Weights of a small image classifier.
Model: 17.7M parameters, arch mlp.
Training: 24600 steps, batches of 128.
Rows from block 5 of a small image classifier, named by matrix and row number. Rows with one number within an expert belong to one neuron, the router's apart. Each number is 128 + 32 x the weight over its row's rms, rounded and kept within 0 to 255. All counts start at 0. Numbers have three digits each.
After each expert's rows are labels from the 100 images, of 14976, where the router gives the expert most weight on average: "strongest on" is what is common among them. Only what is clearly more common there than usual is listed. The data: Sentinel-2 satellite tiles (TerraMesh). In brackets: how many of the 100.
# router: router (model.blocks.5.mlp.router.weight, 8x512, trained with AdamW), inputs 444-511
# up: expert up (model.blocks.5.mlp.up, 8x256x512), inputs 444-511
# down: expert down (model.blocks.5.mlp.down, 8x512x256, transposed), outputs 444-511

# expert 0
router.0:136149154120136146123025124104158116145075128164151143071103136117142129136123096069111187133110170145133081175145137121123090133167164156086123196100168095104128131148090083120173162143120148140122127131
up.0:159115125086136170196157101106163143118139154079152181110115184161128120119140116185143134150116101192103105159188188123154163124150145147130163145115050114114158146090150085106151114098135100143120147125
down.0:195143130177133117165095165106114165127188157091153162154106092137102155151160164177122113078145142151184064152185135076105158118107143151123156088116142129096143182111148117113173141130102137123126136122
up.1:118141159103099137095148101121151126116134172115186107187165120137137135163102141050117136126163118120100209137107155174128167123145146141070157075164142037134110152149104104139198162138109091100100144131
down.1:099138130095147121152141137098139118108124090096132174090117179161088114146076180052156182105146139144124141143114105163126158114168114132092164106112172120110146146149116079157134108137152119165126097089
up.2:098092158159152093106122162202199147130152152147185164059157148143128110137089141147125179078133137135097101140143115115167092103110156067106108133105134065150237160089157129121151141125142109125053140130
down.2:139090142134157123161167100209135092151140122123118153203112160095166185155151100139100098170135087119126128109183154161090087168152142130198127160149103197180096229098096110112052149093109135070160143223
up.3:127200106112118082194121134107127122169158117071114185169159165162137124119092124178138117135119145145135111172152116148185140158157113081145095125157129130131101162153093137183119152140114138158115126135
down.3:131108121172109151147106137088138099102172158119149115112063135140149138126124092165148096124118073109118098142151157076195121136113083106119137111126092077089136152147149137129169137127105095110152131101
up.4:119098137100080186085112033117114127171167113135179082167124125147114123139087112175129087162144089135143142126078083072117144142155079078054129117132176054091120136143164136141097128130147065102137154170
down.4:106050115101138117159145107124169101112123150144115102165108134123110116136171098083120131149136117146124114140078143118158183137167113157000148150143174130151137160141117103104098114106120170080143172134
strongest on: trees (94); main land cover: trees (61)

# expert 2
router.2:109166107138145076101141180102153125137169137142143056137112152165102140142091164162145121157135138084164050127105109148098180163064116171000160104151116189133176081186139142137115128119112162133098142101
up.0:157153105120118159145092124121162151155108145068116086185156151127129155137154068183157119166108164135107191106087125124091152088035131123103140121156112108101069157163118105105076115130122177123145114126
down.0:072120139112115142143143109175125180116134129209088132050120146079115123156068156202087135111088148128136147114140145096127052097130117127073156120147139105177159120173118101131213173104140131181103125108
up.1:107077154079127146057120106130095140154169079114112151152154168126163166138159199000143136127107150097168179091161085129157145097213157093137095079084064147184114128119061102153170117151157145107102152153
down.1:173069067148136159149139106105111119090116086220167103107100133120131110140157172120109120122110110093140094144113116130146184072091175091166139180107151143078150214084163122117146124114124087131105162098
up.2:128117138157112114148081133091118083105134144089081158180139117061130174090103132213145149102184120177139137115120139106047069103156095133159084098102111182130148128116168140136132106097145135134124093191
down.2:103148083153144150124112140149131099136110139131058130073094037180116118112155105109110094104151096068106165096089102108147120090090135100200105105129168074138140176180087081126187106116131135184169151129
up.3:144174171136110128095242167144138160124136166157135244127125144118148106137118136073123150160141124096170110113113135112091177142109105117130106098139112179143094148093106155149099122133163175103171154159
down.3:129150161067140113159122136224112144119111070097132111165147171137127194123197153103151097148112063132102104149081167165127125102156154133173134162177134104139123119178093169109186130112141113112138127097
up.4:119101153107127098137157063081119104140162093113125175085125193117139139108134116166116163111142134115081095135111135075140115031110170089083116118148115146131216098057094129117065119113156105114178161127
down.4:183113142118148145119147151082105114139185125097112120078186089129113164168114111201077138089143148113079180053091127149093147123162137114150132111072142136161136121191099160152054131098113140162138107103
strongest on: bare ground (57); main land cover: rangeland (42); main land cover: bare ground (38)

# expert 1
router.1:115206097140122176189148136097109128130135134125129115142153167128118125159127136207136146114148163103112141062135148143138075143148203104116165136157039111107094215098164137100104129150160117140166126164
up.0:099141144142150113165155112067150111106135158116182156117093107111112119151152084133126132088125121148142163075199201115079080149168103052066115090112156110116118178052158110104162125154138130134166160168
down.0:108077190156134092159168140125122162130095117135114069129165050208188118158128171074130107120124077114157148087158139103141098129189147131000117128149125092155117094153136125161149086121102078154125143090
up.1:141148088075092123061115145150137132125156118175098107156173078141095116103124122149163078183124105096158107136160129130093184116147110112113144145119110086179072145122129147135126146109183096123162116120
down.1:118122134134111135133070168179086134125061159126156206116127080109157211122147167127132158141108138088131146175120070118079138109143145140069037158097170147084132150137137105171117136077075144173115109116
up.2:117173130135127096116142170157161137144129159107118123064139145137143146097115096149115132066164112134068125115144105064156142198122155067135166158150115168152143139081149136194115088127177086188140129100
down.2:115083116173118118187112173136143149111075169122074140188136165069081155171147088098111135154147174130179120145181136148092073172059117110133145131151156120141137092098073123105145111139155147162149170099
up.3:121154124048127135119092177077093122110127121136186102145152134148068118134156183070125195077128088185086063124134092205106072146169101114113123137096103140092119207054139181140151127112117116128123090181
down.3:134100116176123093137147126084130218107149108168112164094154111113166116129117144137121131123115115164113109165095122136146203153112141116211143095129084178091130131058130166127100128107091103139141161107
up.4:143165189109059071076139120170153151134104137156105076147104135170125171050130132131076128076179078150145084127105085071024093144085130137112119106139124090082100149134168144129194103144136111131135119107
down.4:170126131116145137207096171136189133140109180097129135126126123091118139129093130166146138115140085127160110123107128142195109064243126120099193141124130135176127107091116149086131137074126122115141149174
strongest on: built area (77); crops (72); water (72); main land cover: built area (25)

# expert 6
router.6:150072116117155104132123113222111138127133097118152129180139112113144103098139162066135100145177091123139149164084109057170115129163101118255119178119130156106107095128108144117220110103116101134106118129
up.0:122113139090094083133083162137120191103138098103132107146106082147126126114113156186174135179128131207140178128125152125109121079138200126030105073078149111110121233111154158156142129121122123153127149062
down.0:138217172117164115123101164097153128129153103123100135131139089129145137141121096151135107123094197140117057169050129151089079104119181116100137151159132147085123096122138115125162105079133127151161112134
up.1:109130089090114133125137095071161099163147103125167173116154089131130127151136101030135151102100141073124118152144092122103101089164106181247152118088103124092117045145155114137135122116086140133113133061
down.1:117165120106137120125112147106140100132080132134094079122117118109055102174128091167130076133130069159127148094137119062112169093166107143092128100116127116145097131179134159132093119098128099100107115095
up.2:131109123172105139180136079230170123056112145151120124188157150124155118094110132036116151167175150078111129129145137160111078169135216147177127138144128143142094180069140112101177099108130133113149138105
down.2:110104113097093114074106118136144101089108116086196117070076119194080167148116150133159163169145136140098134201125146180126140050187094114133098119121119150180145149116133158118131139147101126150144133109
up.3:114140128129112134127012156092153105161115113142085131123127125103156070120133087010084146129121137077107124181062157134183140116180125153119162208104136094116089136103105160146059139112141153118107137079
down.3:130126116174106114173204115147144089147143119113121142140138164137120179166108097126159119130115089145120142100138115125167034180117114106089125146162150140136118109136118126142107114126156174124122114155
up.4:168205130122120119153196143123153101085149128118132136132167130140131125157119101093104154088102163102147141133110121062057158167184171168242133122129131174154111107137140070142224099119066146139096131084
down.4:152103092097107133097063079113157108161067129136134110187084103124096086172077116223116117110132105123111138081129116089111036134156119139144172038093122072135097071139138112150121102155124108115152100123
strongest on: water (67); main land cover: water (55)

# expert 5
router.5:100084122122125051089123106130117110130121150173108134086115073103150161122164084045105109138119136144103149113113147129108128096125091110194098133142172132131164136148127160146053108128098143133156148073
up.0:117100147191156119130123115101126116107139103156119131084098130145125154087140145134171092119248069167146143146096175152102171113110114162126149120149147183166133117150194166122146116108147064120158127120
down.0:126168120145145141127143107109156104138128144071132121135138092112104147069086132218178174182142135164123070109126115154165115077097139104110122049112147168136141063115083123115174158098090118149141156131
up.1:150121138143107144126147093235148124148102140159088161129164041112152124137146119205158137127124158170070108085111166139138194144161166160118129154164083140154164119092129155133101168105174087134151162136
down.1:134157073121126131161132103115169168136131142109105156129142140142122168130157162129092111155120162144141163114096145140142126168137138158126122054115079116125107170129124144159132150123186137158118116108
up.2:121137154077154102177155094115136119148036094074219166126136128147093147088140149186111167116132129121094126208082127145190143134148113157097158095140127116074052150138110125102085135136083133142139118099
down.2:135093128090091112106166134193155147088124113119124211122118102208143153129067094179096154146128132192119094087113138102130199107101107123115130039136105119139118161024132121132093128113124155143082152094
up.3:173165097096110153126133095174138146170115130133121159100130176149150127155173165116130181124150152123137119157115053123071163131133111116129135136125081163152150189115116094133094137123112110124121143174
down.3:140131166095122099189137124180137069138108148115125165075152125111116097169130163149119200113133142104193063114108140126135097167112211165142100193117117126096120140102170137115172146127157200076137088113
up.4:125109148076122109105117148190130144148072089108149171053123104121082130187171100158108171204117178152169129155151131102129111141191079158086091135165128149120112135186111130082094128140170140097140120136
down.4:213151107107128126159142086118156116091163084101163156135129160113098110089103138206168159072095153130138131144140102140135138066082136114143103156104154181140169128098127126121111130111128148173107115105
strongest on: crops (69); built area (66); main land cover: crops (45)

# expert 7
router.7:152104164147106190160177118170093098130152114113124194167123165117115151106154120132127124077130099158139160077159165171156158134158157121000123155102160069187089186076164120150170125115154117117186106163
up.0:132138139167135105155157106185128138117165123125129113145120154102099143141114136081148106117149067180167110111167133128111116072139137111092132117103150162113139132111118183116255142118129121117090111098
down.0:172120152206129114162108074106120140131155131154082100139137136110161114158129111146162122114122100117093123129099148137122112069131167146072084089107072215120099048085138114098154099128120190135123110150
up.1:162152134171152099124240109138086122095184144143104196112110142135136135125141071121104134116161074142082121119142148130167172108104149164088098062098102172124143083155039074131131140119112102125168143066
down.1:093104140125101144125144117160091119149142118170133143125150153149120082079128116051132085050142170106139098104108153158097102178110071110198156181132137100156149176222163050083121143131153139135129104153
up.2:102069118078128141138157124095101142131119132121101092114135135137166127083087161047152089134097099129110114106095153128138138129162119106145104166121059066073108155132142144147145145156150103095131102104
down.2:076141150116146152165172127116105133125114118139139135152095143123133115127124097128082114160162170166126113143131138140149131124140093169119057197145158132125095094120135137095160136133099100111152147151
up.3:105089105113134089105105181103136129120131129159121102119097129142120146069143139183106081075133010169155155125135134211147167133074137118108082134125149106159236083135079191175123155105112105116111118123
down.3:095165141139145134180113096118133127109094137135145097141120114121091119131110072087154119145124082125103111126122130122119132105155097137063127102093090100134081122134137080107140115122140131094146124132
up.4:125177069103142150166116143130125161110161138112150135134140091134098090116122135173156111087115072111178116159161147175098141151148154131115110130137140123168059060115147105122193151139111106105202132136
down.4:168163099127135118121155121102111160131119108146149101074160123160116099151130118181067115185132143106163137121084114131116150145254195120150168147087116117214175088130100112121129120091143162151120147093
strongest on: snow or ice (93); main land cover: snow or ice (82)

# expert 4
router.4:147118142140127158141121131206126134128109109079133144159128109127118125113106130149105109117120103142100103114184092112148173128040059097132137055134152134171144079153103108141163116141091102128100117127
up.0:147104119132111091094081081154182115136097143127161080096099185157162144161131125077128203150118175146138124140108188106149107095167115130108152098091128196111096167139135114082132140113135094070081104138
down.0:180103076172144096142098144105141165120152098209093115144139118131140084101108166189118085149132125099136144072118113229066151136145120102116137135151106168201112113137119106158125166145133089118097117105
up.1:142090081121186198139184104166129131177101104134109151115112140181124102192135075161071103061123092043161126163142085112111088121140101116159127149087108164090210042075155120119137101139103101148109153126
down.1:070119135179139144084131078143101117146174131125168166093117156125146211175124111106127147157117139149115133133176140124098130120145116148106094188091120091156124136101125150134154105104119148116161175137
up.2:106082119171088133138154090104130114132120138136119062157122152094108170142102098204088149113198135129131120105158149118139108146145094206065112039165125126142128125128113146165077161145167090157153132080
down.2:113117067223115097078179121164170121089120134136142185164125079186099157108172136107092123138119095164128075133123133080103122157174143137155119153117123098126148192179177119118090137147132090118115123053
up.3:151122123168152153073112134148108122131093104053116151112147136157110112136092137176156115162088128090165183091130078131144175127115153158131125135140113140170152149123104124149098106129112125134168136115
down.3:145145090176120137068083169060092135134109107164138134108121114090135141177143119162132143131073190161138117114155162131084108120122151122121146190138086159142135106131117117165157129134113121125120136108
up.4:128073132106118104159200111087122137128127147103151141197178149090122110107124108155130126108159123181156127110149147102087176127102066140083114206098154101164125229126175158152095152163131109077088084119
down.4:176131111193110104086124122188143150098137137224153142071088140141115145148109141149170120148158138103121121112142142111122123126137200093143117000103107083187142161186147134147129113131139149129126123134
strongest on: main land cover: rangeland (43)