{"model": "image classifier", "color_jitter": 0.1, "arch": "mlp", "layers": 8, "norm_position": "pre", "layer_scale_init": 0.01, "experts_per_token": 2, "label_smoothing": 0.2, "loss": "cross_entropy", "learning_rate": 0.001, "max_precond_dim": 1024, "one_sided": false, "max_steps": 24600, "warmup_steps": 4920}
Rows from block 5 of a small image classifier, named by matrix and row number. Rows with one number within an expert belong to one neuron, the router's apart. Each number is 500 + 50 x the weight over its row's rms, rounded and kept within 0 to 999. All counts start at 0. Numbers have three digits each. After the name is the row's rms in percent of the matrix's.
Before each expert's rows are labels from the 100 images, of 14976, where the router gives the expert most weight on average: "strongest on" is what is common among them. Only what is clearly more common there than usual is listed. The data: Sentinel-2 satellite tiles (TerraMesh).
# router: router (model.blocks.5.mlp.router.weight, 8x512, trained with AdamW), inputs 74-147
# up: expert up (model.blocks.5.mlp.up, 8x256x512), inputs 74-147
# down: expert down (model.blocks.5.mlp.down, 8x512x256, transposed), outputs 74-147

# expert 0
strongest on: trees; main land cover: trees
router.0 072:356510565502458518551513469516568493516524445537460547478512503512495476520533592507473541535375505435496457519557473529460392494578526542523448489507363504464547348482564443443528418524496511531552491524486468416524505583
up.0 102:575498573507475496492494464500530633484442528524504614534551460519463497530503486492342479479419565449486502503586550495519478465513520506517496522475542485559528489527499651442452476565454503520599474524556429392556516534
down.0 088:608486499434531517545454552490522489489431511527452460495466557580498534475480502490485539523422427494436536545444573572456397619506526470466430468567513485533450478461442436531493474512560479551526462526438551481499488517
up.1 099:468563548483567459472429554504533529543331515498480470516505472586386524522545570542541540509477506531468523454513447662545589512518524459478521491587566528518424487503549406442494574518483515473482528493497536511461543500
down.1 107:596459434509501467530430376482431520526539475444422469521518519547543516498603507515449513482425506564523502555539625503492542547564556510482500525456495483471506473542592501521522368521569482543539473486496636558527464500
up.2 087:514475452433594451533517485479445564506472531509494564473465565468472514614510529451487518489477439531467400491460519471474579524551624435442469545470513521457533534525486440541477487575499556528471476469502430441547558566
down.2 084:576534636483493516531494513516487464459577527517437554502520420520469531432475494488542465601516490563516471501545493529512524486575600478550577495527554470535515571504483457421523451506535456505600504489453571510560589482
up.3 110:461501477510546481498519524432543468553508593487564487446555454486556493570534418482553488467519521486527537498534507512491522606467508554526493450526545483610492543471421517424578601520540542548444502521484474535481476489
down.3 104:600511514447455460517532580515481487471467509548485394491492519421514483457446463514497507561433508451570460460443523434582501548576457616418664386514531441424469574427533518472538516512502546392555489475462550596564442479
up.4 110:466501496557532506468447497586487495533407491487532474532547480551518502536518530487548479444460497469466519486509506507536533469525507498467571511520508505407573543488519429468521501469487433459381509464461489442454480513
down.4 111:549487434478594551545540540467463436534498507638488460544486514519495507529569460556356549519604498548589431554464461595535566566457473588559481524450535546444510433498539483579478502476583494511469529468479546603452535561
up.5 099:471542484448476478553464515470423541528489551481515440456506528433439530510528529374455506515567559463515363464496539500488484472447488455448564459441468453523439396464536461443505470537550483461463538469551506440519517470
down.5 098:443493524400538546464620541418533431397437404404495544456572528473492494530425427465434477505506510512479493496396509514502561495468563530580485460604506537472499444591449430615544562492403519405501585487406447525517495496
up.6 089:513566404513574420422491516474516490470516523553456498477587477489530556518526485566524529566484462548471524439461511545493436458541549425561504503489557505627530486445546558515538487517420527582440522540480435478541511434
down.6 098:510492693482561506448420537518511509550446473531450553476497484460494426494558456468500467469500567574402501446542446462519507647510516514429541454524458511426489491545557500497508446551472489560530493458498483505427587497
up.7 111:425475503424486460536564468421469493473521478509451539479543540448526515458553342504540498458319491373437516495504467492405542483530518535452365570566504446485605562400443500572498498574500490519590562451549451593515445509
down.7 106:503507479531458528554529451491508549397445470482469439564494448561540495505459506742520578419331507510489522555427546427501556450464505505537432476541536526505526509454527424532448516495568460521458528481598481458541542519
up.8 090:461540473519482515461554483476502512543449474527510439493496487466537477384656480499577494542545534470473514501598492571431550557493433587503480398501441497531526579500510543452449475489540527429542464463458556500448417563
down.8 098:510499537449517486519570516568461561480466480482525447488455525510531526550446476521542565540485541527461539486528468589489505518614507497558505478462448473442477404476498564521521503516441473618451506434574473543523514486

# expert 4
strongest on: main land cover: rangeland
router.4 098:454488505443506518484524528520510500590456527513463470484516481507456518569275497458578520563466460563500522478461517447578579510551544475453552469435437454530494634528512476539514421415468629545541515499454504573473435494
up.0 098:461566577516429529505430533479504457484504495509516504482499564497466557539524383436556530399535550460537448510525485534522571529521408543552562519499513496536456572490371502547505472556516474501487442463420473501498566482
down.0 099:520449465443426540493565507480532445533519562518503442469507408509543483535440461537506495491611604493499445487448532529562554483457592498414481550500511505486505429494487579540559516486573459594478531560498416541483462528
up.1 104:482421590498477483531570503596587470550534487522526530526436433427539481542533533481500522563558503449497519452452517564581364481578429515517547508480532534512524511423503455528564501485500470515424448553564465492601416447
down.1 105:532473495552645521438479558539561539571546561448501466475521497497485545510549572416495445536446533469529562481542434381515585504461529482483450565443478422524438473529458524514551568566503466536505519412452550422586431506
up.2 093:687550507486486485540515432459515523540553526533461543414509565473508455463600547505394471567512526558458443477468492500435680508535522495447506543494481477518616500523532571439468483538515497492550568474534490458468509490
down.2 089:461494463525479409495579567490559482520375463539443490511525561492548592493486536458545528584503563503534554555436533443502545483466448505479562517486461467476500426531518510444496471489502452546483495518463425577469550510
up.3 106:507492487426566399543552445501376469581481534441536508468488473450526438567476636575546469431432591465445541525576514555512495389488607520508481427511528529556548357522540427481487535494482582543540555527630479467545494604
down.3 102:442450511548435521546571527475558451491498472526493339548475517479557579455548442524574511545597354424523486522471554562499421515521565477512546450449443487494576508512576461491507445505520528540495470614481566539506457522
up.4 092:461412467481511579522522546488492478583416455509475484510507464489507495518420453411570484498429495504527471472535569426532527498520468580441556463416501508527461688438531555451501516406509491456541515453370492444498468419
down.4 105:330480539364527565497476533529515553474490507532508532510540537535476467567562518499468495507221490495477534522560571495500455528434491564366502454518496494413499600467548425532511480500525496475509494486508535494509488434
up.5 106:567485460517532506514404464520465498508513430510489339536495522557488472476550569522503540508487484555501491497571555518527411325472531427524613520480449439489539713496515512500602583474488441577390474499450495498435489529
down.5 106:475495476507451479465388494425498539534508570576493594480505457469456494541496507445503479548512525455551515556420520471492498467486482530514503431510475529491504526546569464458452589481502544414459516485384450467499453475
up.6 110:503499483512536460559456530446507476439492461548430515556494547604475514484487524616451533424355412595548521458489493557483638605510493432587520513558579550500478538462520464486445502544511544505429489570560470541477609542
down.6 107:600459514459448531534520470509496423522529497499451605431493513556503431468500424538490392527386432532503559545466538392485408517468503530525445519546449565494493515444503489561526474492556492462544627544543503459498481531
up.7 082:564511536462404555516535516478454508548455496464578519495468506503466443542455651478548529554367523359490551498481474558489458629541438582478488579555551458461413397568476493355555474551547511510505520543515508472516549545
down.7 093:423453471453426500515448400484562464483539504424477416500513456558503522485485472588486455533637545472474543463531443494532507498480468520469499503501570520485535550534522514597456536486520491508451537507430483499471479567
up.8 104:549504466546520514431497501496434510623610573538484473335487412464499492533425518498430547531468505494559635493483445490468554411489468483547460513544457475522481560507528524536422555488486409509477475447540587434508526463
down.8 105:403515541552534620456581481491523500518504574524487505504505466494516515471511426537468561508589423552494423364557581415457494494482573489546461510519504520467532442467520498418529502479470476411458483564567473538481553545

# expert 6
strongest on: water; main land cover: water
router.6 105:587518444529543488477445554492485495548499509467533536530500500478541509512488460503542464442560540566540559459493500498519486516492465497474540480481512529548458634478415546478552455464495443556579506490527535350519522482
up.0 101:555478494438500532502520427568481469541543351549389506432509504501440508601365572523523523499593473577524486468494443443529553428509523534495515513588481433497554553469496435524523516460523480567668471503492521472559512439
down.0 097:500463434552442421442541510418543550411505446422564478484438450531530470508474545442499452522417504483549593400507481320506444449441423466486407462468476570451479365494505539509591494454534536503498471475511495582448595486
up.1 105:502467504571441489527535523506560509533472470504487418475470474515516433488510526714535484495606490525479541526502503430551462468571500531550564499473546505498477334449453557432495534448469579499559513504424519418524506401
down.1 106:456483505520503531507501464474447390425408434474575516543458494481531476496619495265503517476499424482512519513546446580498696498529438503468433528557527526556486576458561390478559493461496458525495525503478587434563599475
up.2 086:633466495576515570566540525480467480485476564440604502462478529488493485446461481461536508482523563523479541497517490522442540566489479512560533504449577503432503436486438437473566402572504438554493483472510426594562470450
down.2 097:425482493494479432482534531528451556474493531563479503528461572532464448527353457505550534443495420457489419507556456541401448536478490409527448414516510487456515469460510546556547443463478476503542514499545527455386474541
up.3 079:449560565411505440524515538496477540490494495476521547506476512496580513471496608614540515529450400509498416464499521512493451556537459465535498544489577490524483377482423521469480463524577524486455465469538540444493538572
down.3 084:511549615569590500449486481548598468538412457487531493496522478474454542471593421549514498496571467437516538464515590395539553478501465514529540435535497527487534458685529528519548504455465474470554471479563411479540483559
up.4 103:522494606607535517537593530460489496490427511499510532462472507524452519524565429555514546518573485485480509520490525429524536439551510487537512551511488540520497383463566483600491488475521465513454582457521494387502488499
down.4 110:495551470584472446468471464561475512556479584411480511519560552420440461506570547343514466479490408479436485546420487501540546519455526517600467501573582530501526610416528541450502603433468494539494461498542473453573586525
up.5 107:480555399532547467568474498466501506490552465540495390492471577446442529499314512451499466536505417484470488524502529487548504461506443561518533437474546533536464582534493491528488553512581558429578547552563527411534537576
down.5 106:500467462504548490492442460506480478442509558553528487477538495498503477493535484609480512496543460588496508523459524537491401436483490488570544587462489542503497565592471488594492597561546556455536535527627489501425419495
up.6 097:546463504566513526429467493477497506498499515515498526524492474512546523511435485438516522528541527529494494456537511381546532419487503530527497606468577508553515454540365478521489487518498536546557486457516470523487526499
down.6 089:484456590460452459476457497461535527549465547592523454492497516504547533526409599438529515550515601561511457462543557516434494514523512412459503503536491617435509333509512501513426555570598479503511499421444547481453458550
up.7 095:509515524557372546517484436508510556516487504525482491506564526445499450466535442445413548481537497502538475499500509537529603516525572536523425561422449441407515533454536575488457419468462489523510488450471542419405512504
down.7 094:588479476463445489564447476525513549451442444552452511466511533483532474500443552480535491431391534464539532474466531611489487479468556440426506574485373488598511478516486422548565534527464556476486540409597524438455488519
up.8 093:466586469421486527528460526438539468516585620477502528554475509496466544486501567495508473473425475596510548502470543498498482500414472447517472512489595520532450559461552552589488517520539562531421520574431497534394457435
down.8 095:478561547457570519474457605526509545439431482515470563504472515572445465417536551613463514396405552559565401443488547411436406463539559535513532518530513556582491464563447504535540556563490516554483533511540327390554445448

# expert 5
strongest on: crops; built area; main land cover: crops
router.5 107:490490489469550408524635568511555486457531460500460494489547518504481528391497528456413530476549436591513461492444489376459521466423527510469434507518557481542437489471447535486499526507578451478531488559437584575437523539
up.0 107:533466450503525544411458541544443520469525445398553474511425423540559541439419503572498458580513579577487446513502547506595390497569535554473471421558465482514497564505495522450460598484536494562638500469511531478486599477
down.0 104:415508522480526546482512492475519503472415511464526491459474508569610523500548463531514448521550509442491513514483477485459442445494536477541480512439549494415516499541436614457527518478572468509526563491533434452464468483
up.1 106:540553539519564452499446435532599445513546424422571522595457464492446554391584602486517448575486588499495508475500413488531422419520560503440523488376545477419446424472458457489556423496499449490496501491539426521493488527
down.1 096:524418545510596525448512480459545478491485474424475503487488554551459465540548487471465470565521414550520522564461561541548620483438530501445464490504542389511498563539452595525574420481478523567526535540549546539541475601
up.2 089:482479457459526537569512452417555625496572480505454594476474494540509582560429450568546487453480451558551444497472498523429527479540490425513588602492516490491566509509635526467556524514452579524475486520444543458517489520
down.2 095:425456501451497568509394533558501487439484450580501506460515486520471524499485507478551519524415473516501421489470474490475545486457458487489506459469560527509572579507471495434554440480466502520507443492434502487487498507
up.3 079:521470517499561560528459482538535545506473464430482530513460534525508607576494581328528471492487525535549498544474600470553539426561558501516563522546410475571517486501493478534543547470560500494535552529464588620554464558
down.3 085:492468483493517468482412518478524480522456469520492550504528551477473541484519529566427514515488526513541562485491572534423525439506463474539432518433585498423564532522438590490395557481570536455499542586448508498538520499
up.4 082:412394501552511528469477438549531421458478487495493451453453543432511532457425486499516517584384433470471461525505532485496441497497498501452541489543409529380468505528433481594593485522586544438499504440503505639441458480
down.4 092:503491539514481503504468481534459436575601448387513517417470461465557489486565512423480551529494556520635524472617428511446548470578516391387535460463526507457433425507427438474558517544544531455438438525488505473518487576
up.5 093:395632520508544596435457524484491520435487461430562521521457583573554461546471547512519457476476485483527482466575460562562449491473535527494591457434549500466490489470562491501450540532517477479386461433467512537473450463
down.5 106:663561560465478474505449505477476474527461460513523600473271551534501512544499500550462471552520493499499472542519511548519548462444562468533491513523564529506556434438525515464568439481538552435508488499489448432504517450
up.6 082:605393560526363503496520470466523490535560478463470501448498512409452522408527562506546518513476403492540482508495537514510597522458374512470566505493555505592462458480523464444495569375538472504544548499540501494562502411
down.6 081:531531538572494424537520450526500479456564447543477505480480442516447439503335456469405516544432559501523531495554453428518432471591487450421439569464435516411528542637493536537502568506524504440461556429546483528492495509
up.7 089:536482430491422450551528528453510422564558485489518516493517555526464527459499455593400554602588577489532473492421439383539572517418480455531489497525536527588561624553552401540478486533480474521459443556569430600592489520
down.7 100:491493512517537544550500483520510530459477463549484457439516441527515532637514434480468525467490437561453628510550491605478369438487436457451570511477512426517498442527438486418435464494581503476450535458523551400506501539
up.8 119:394514540608551433478503469523499556327502600534491404545503500579453519477569455525458500446526569536512445511479544572543512434456622490557530397496380445583527571593499483521534500475578609537513506418563459541434533564
down.8 110:528462503518566443512512483537574521563555429506462456451480505486545489493397543459445446522489466599467633487570529493619565491437570489531571442534446497526458480447513452537481465500450527426417483464576485571512506422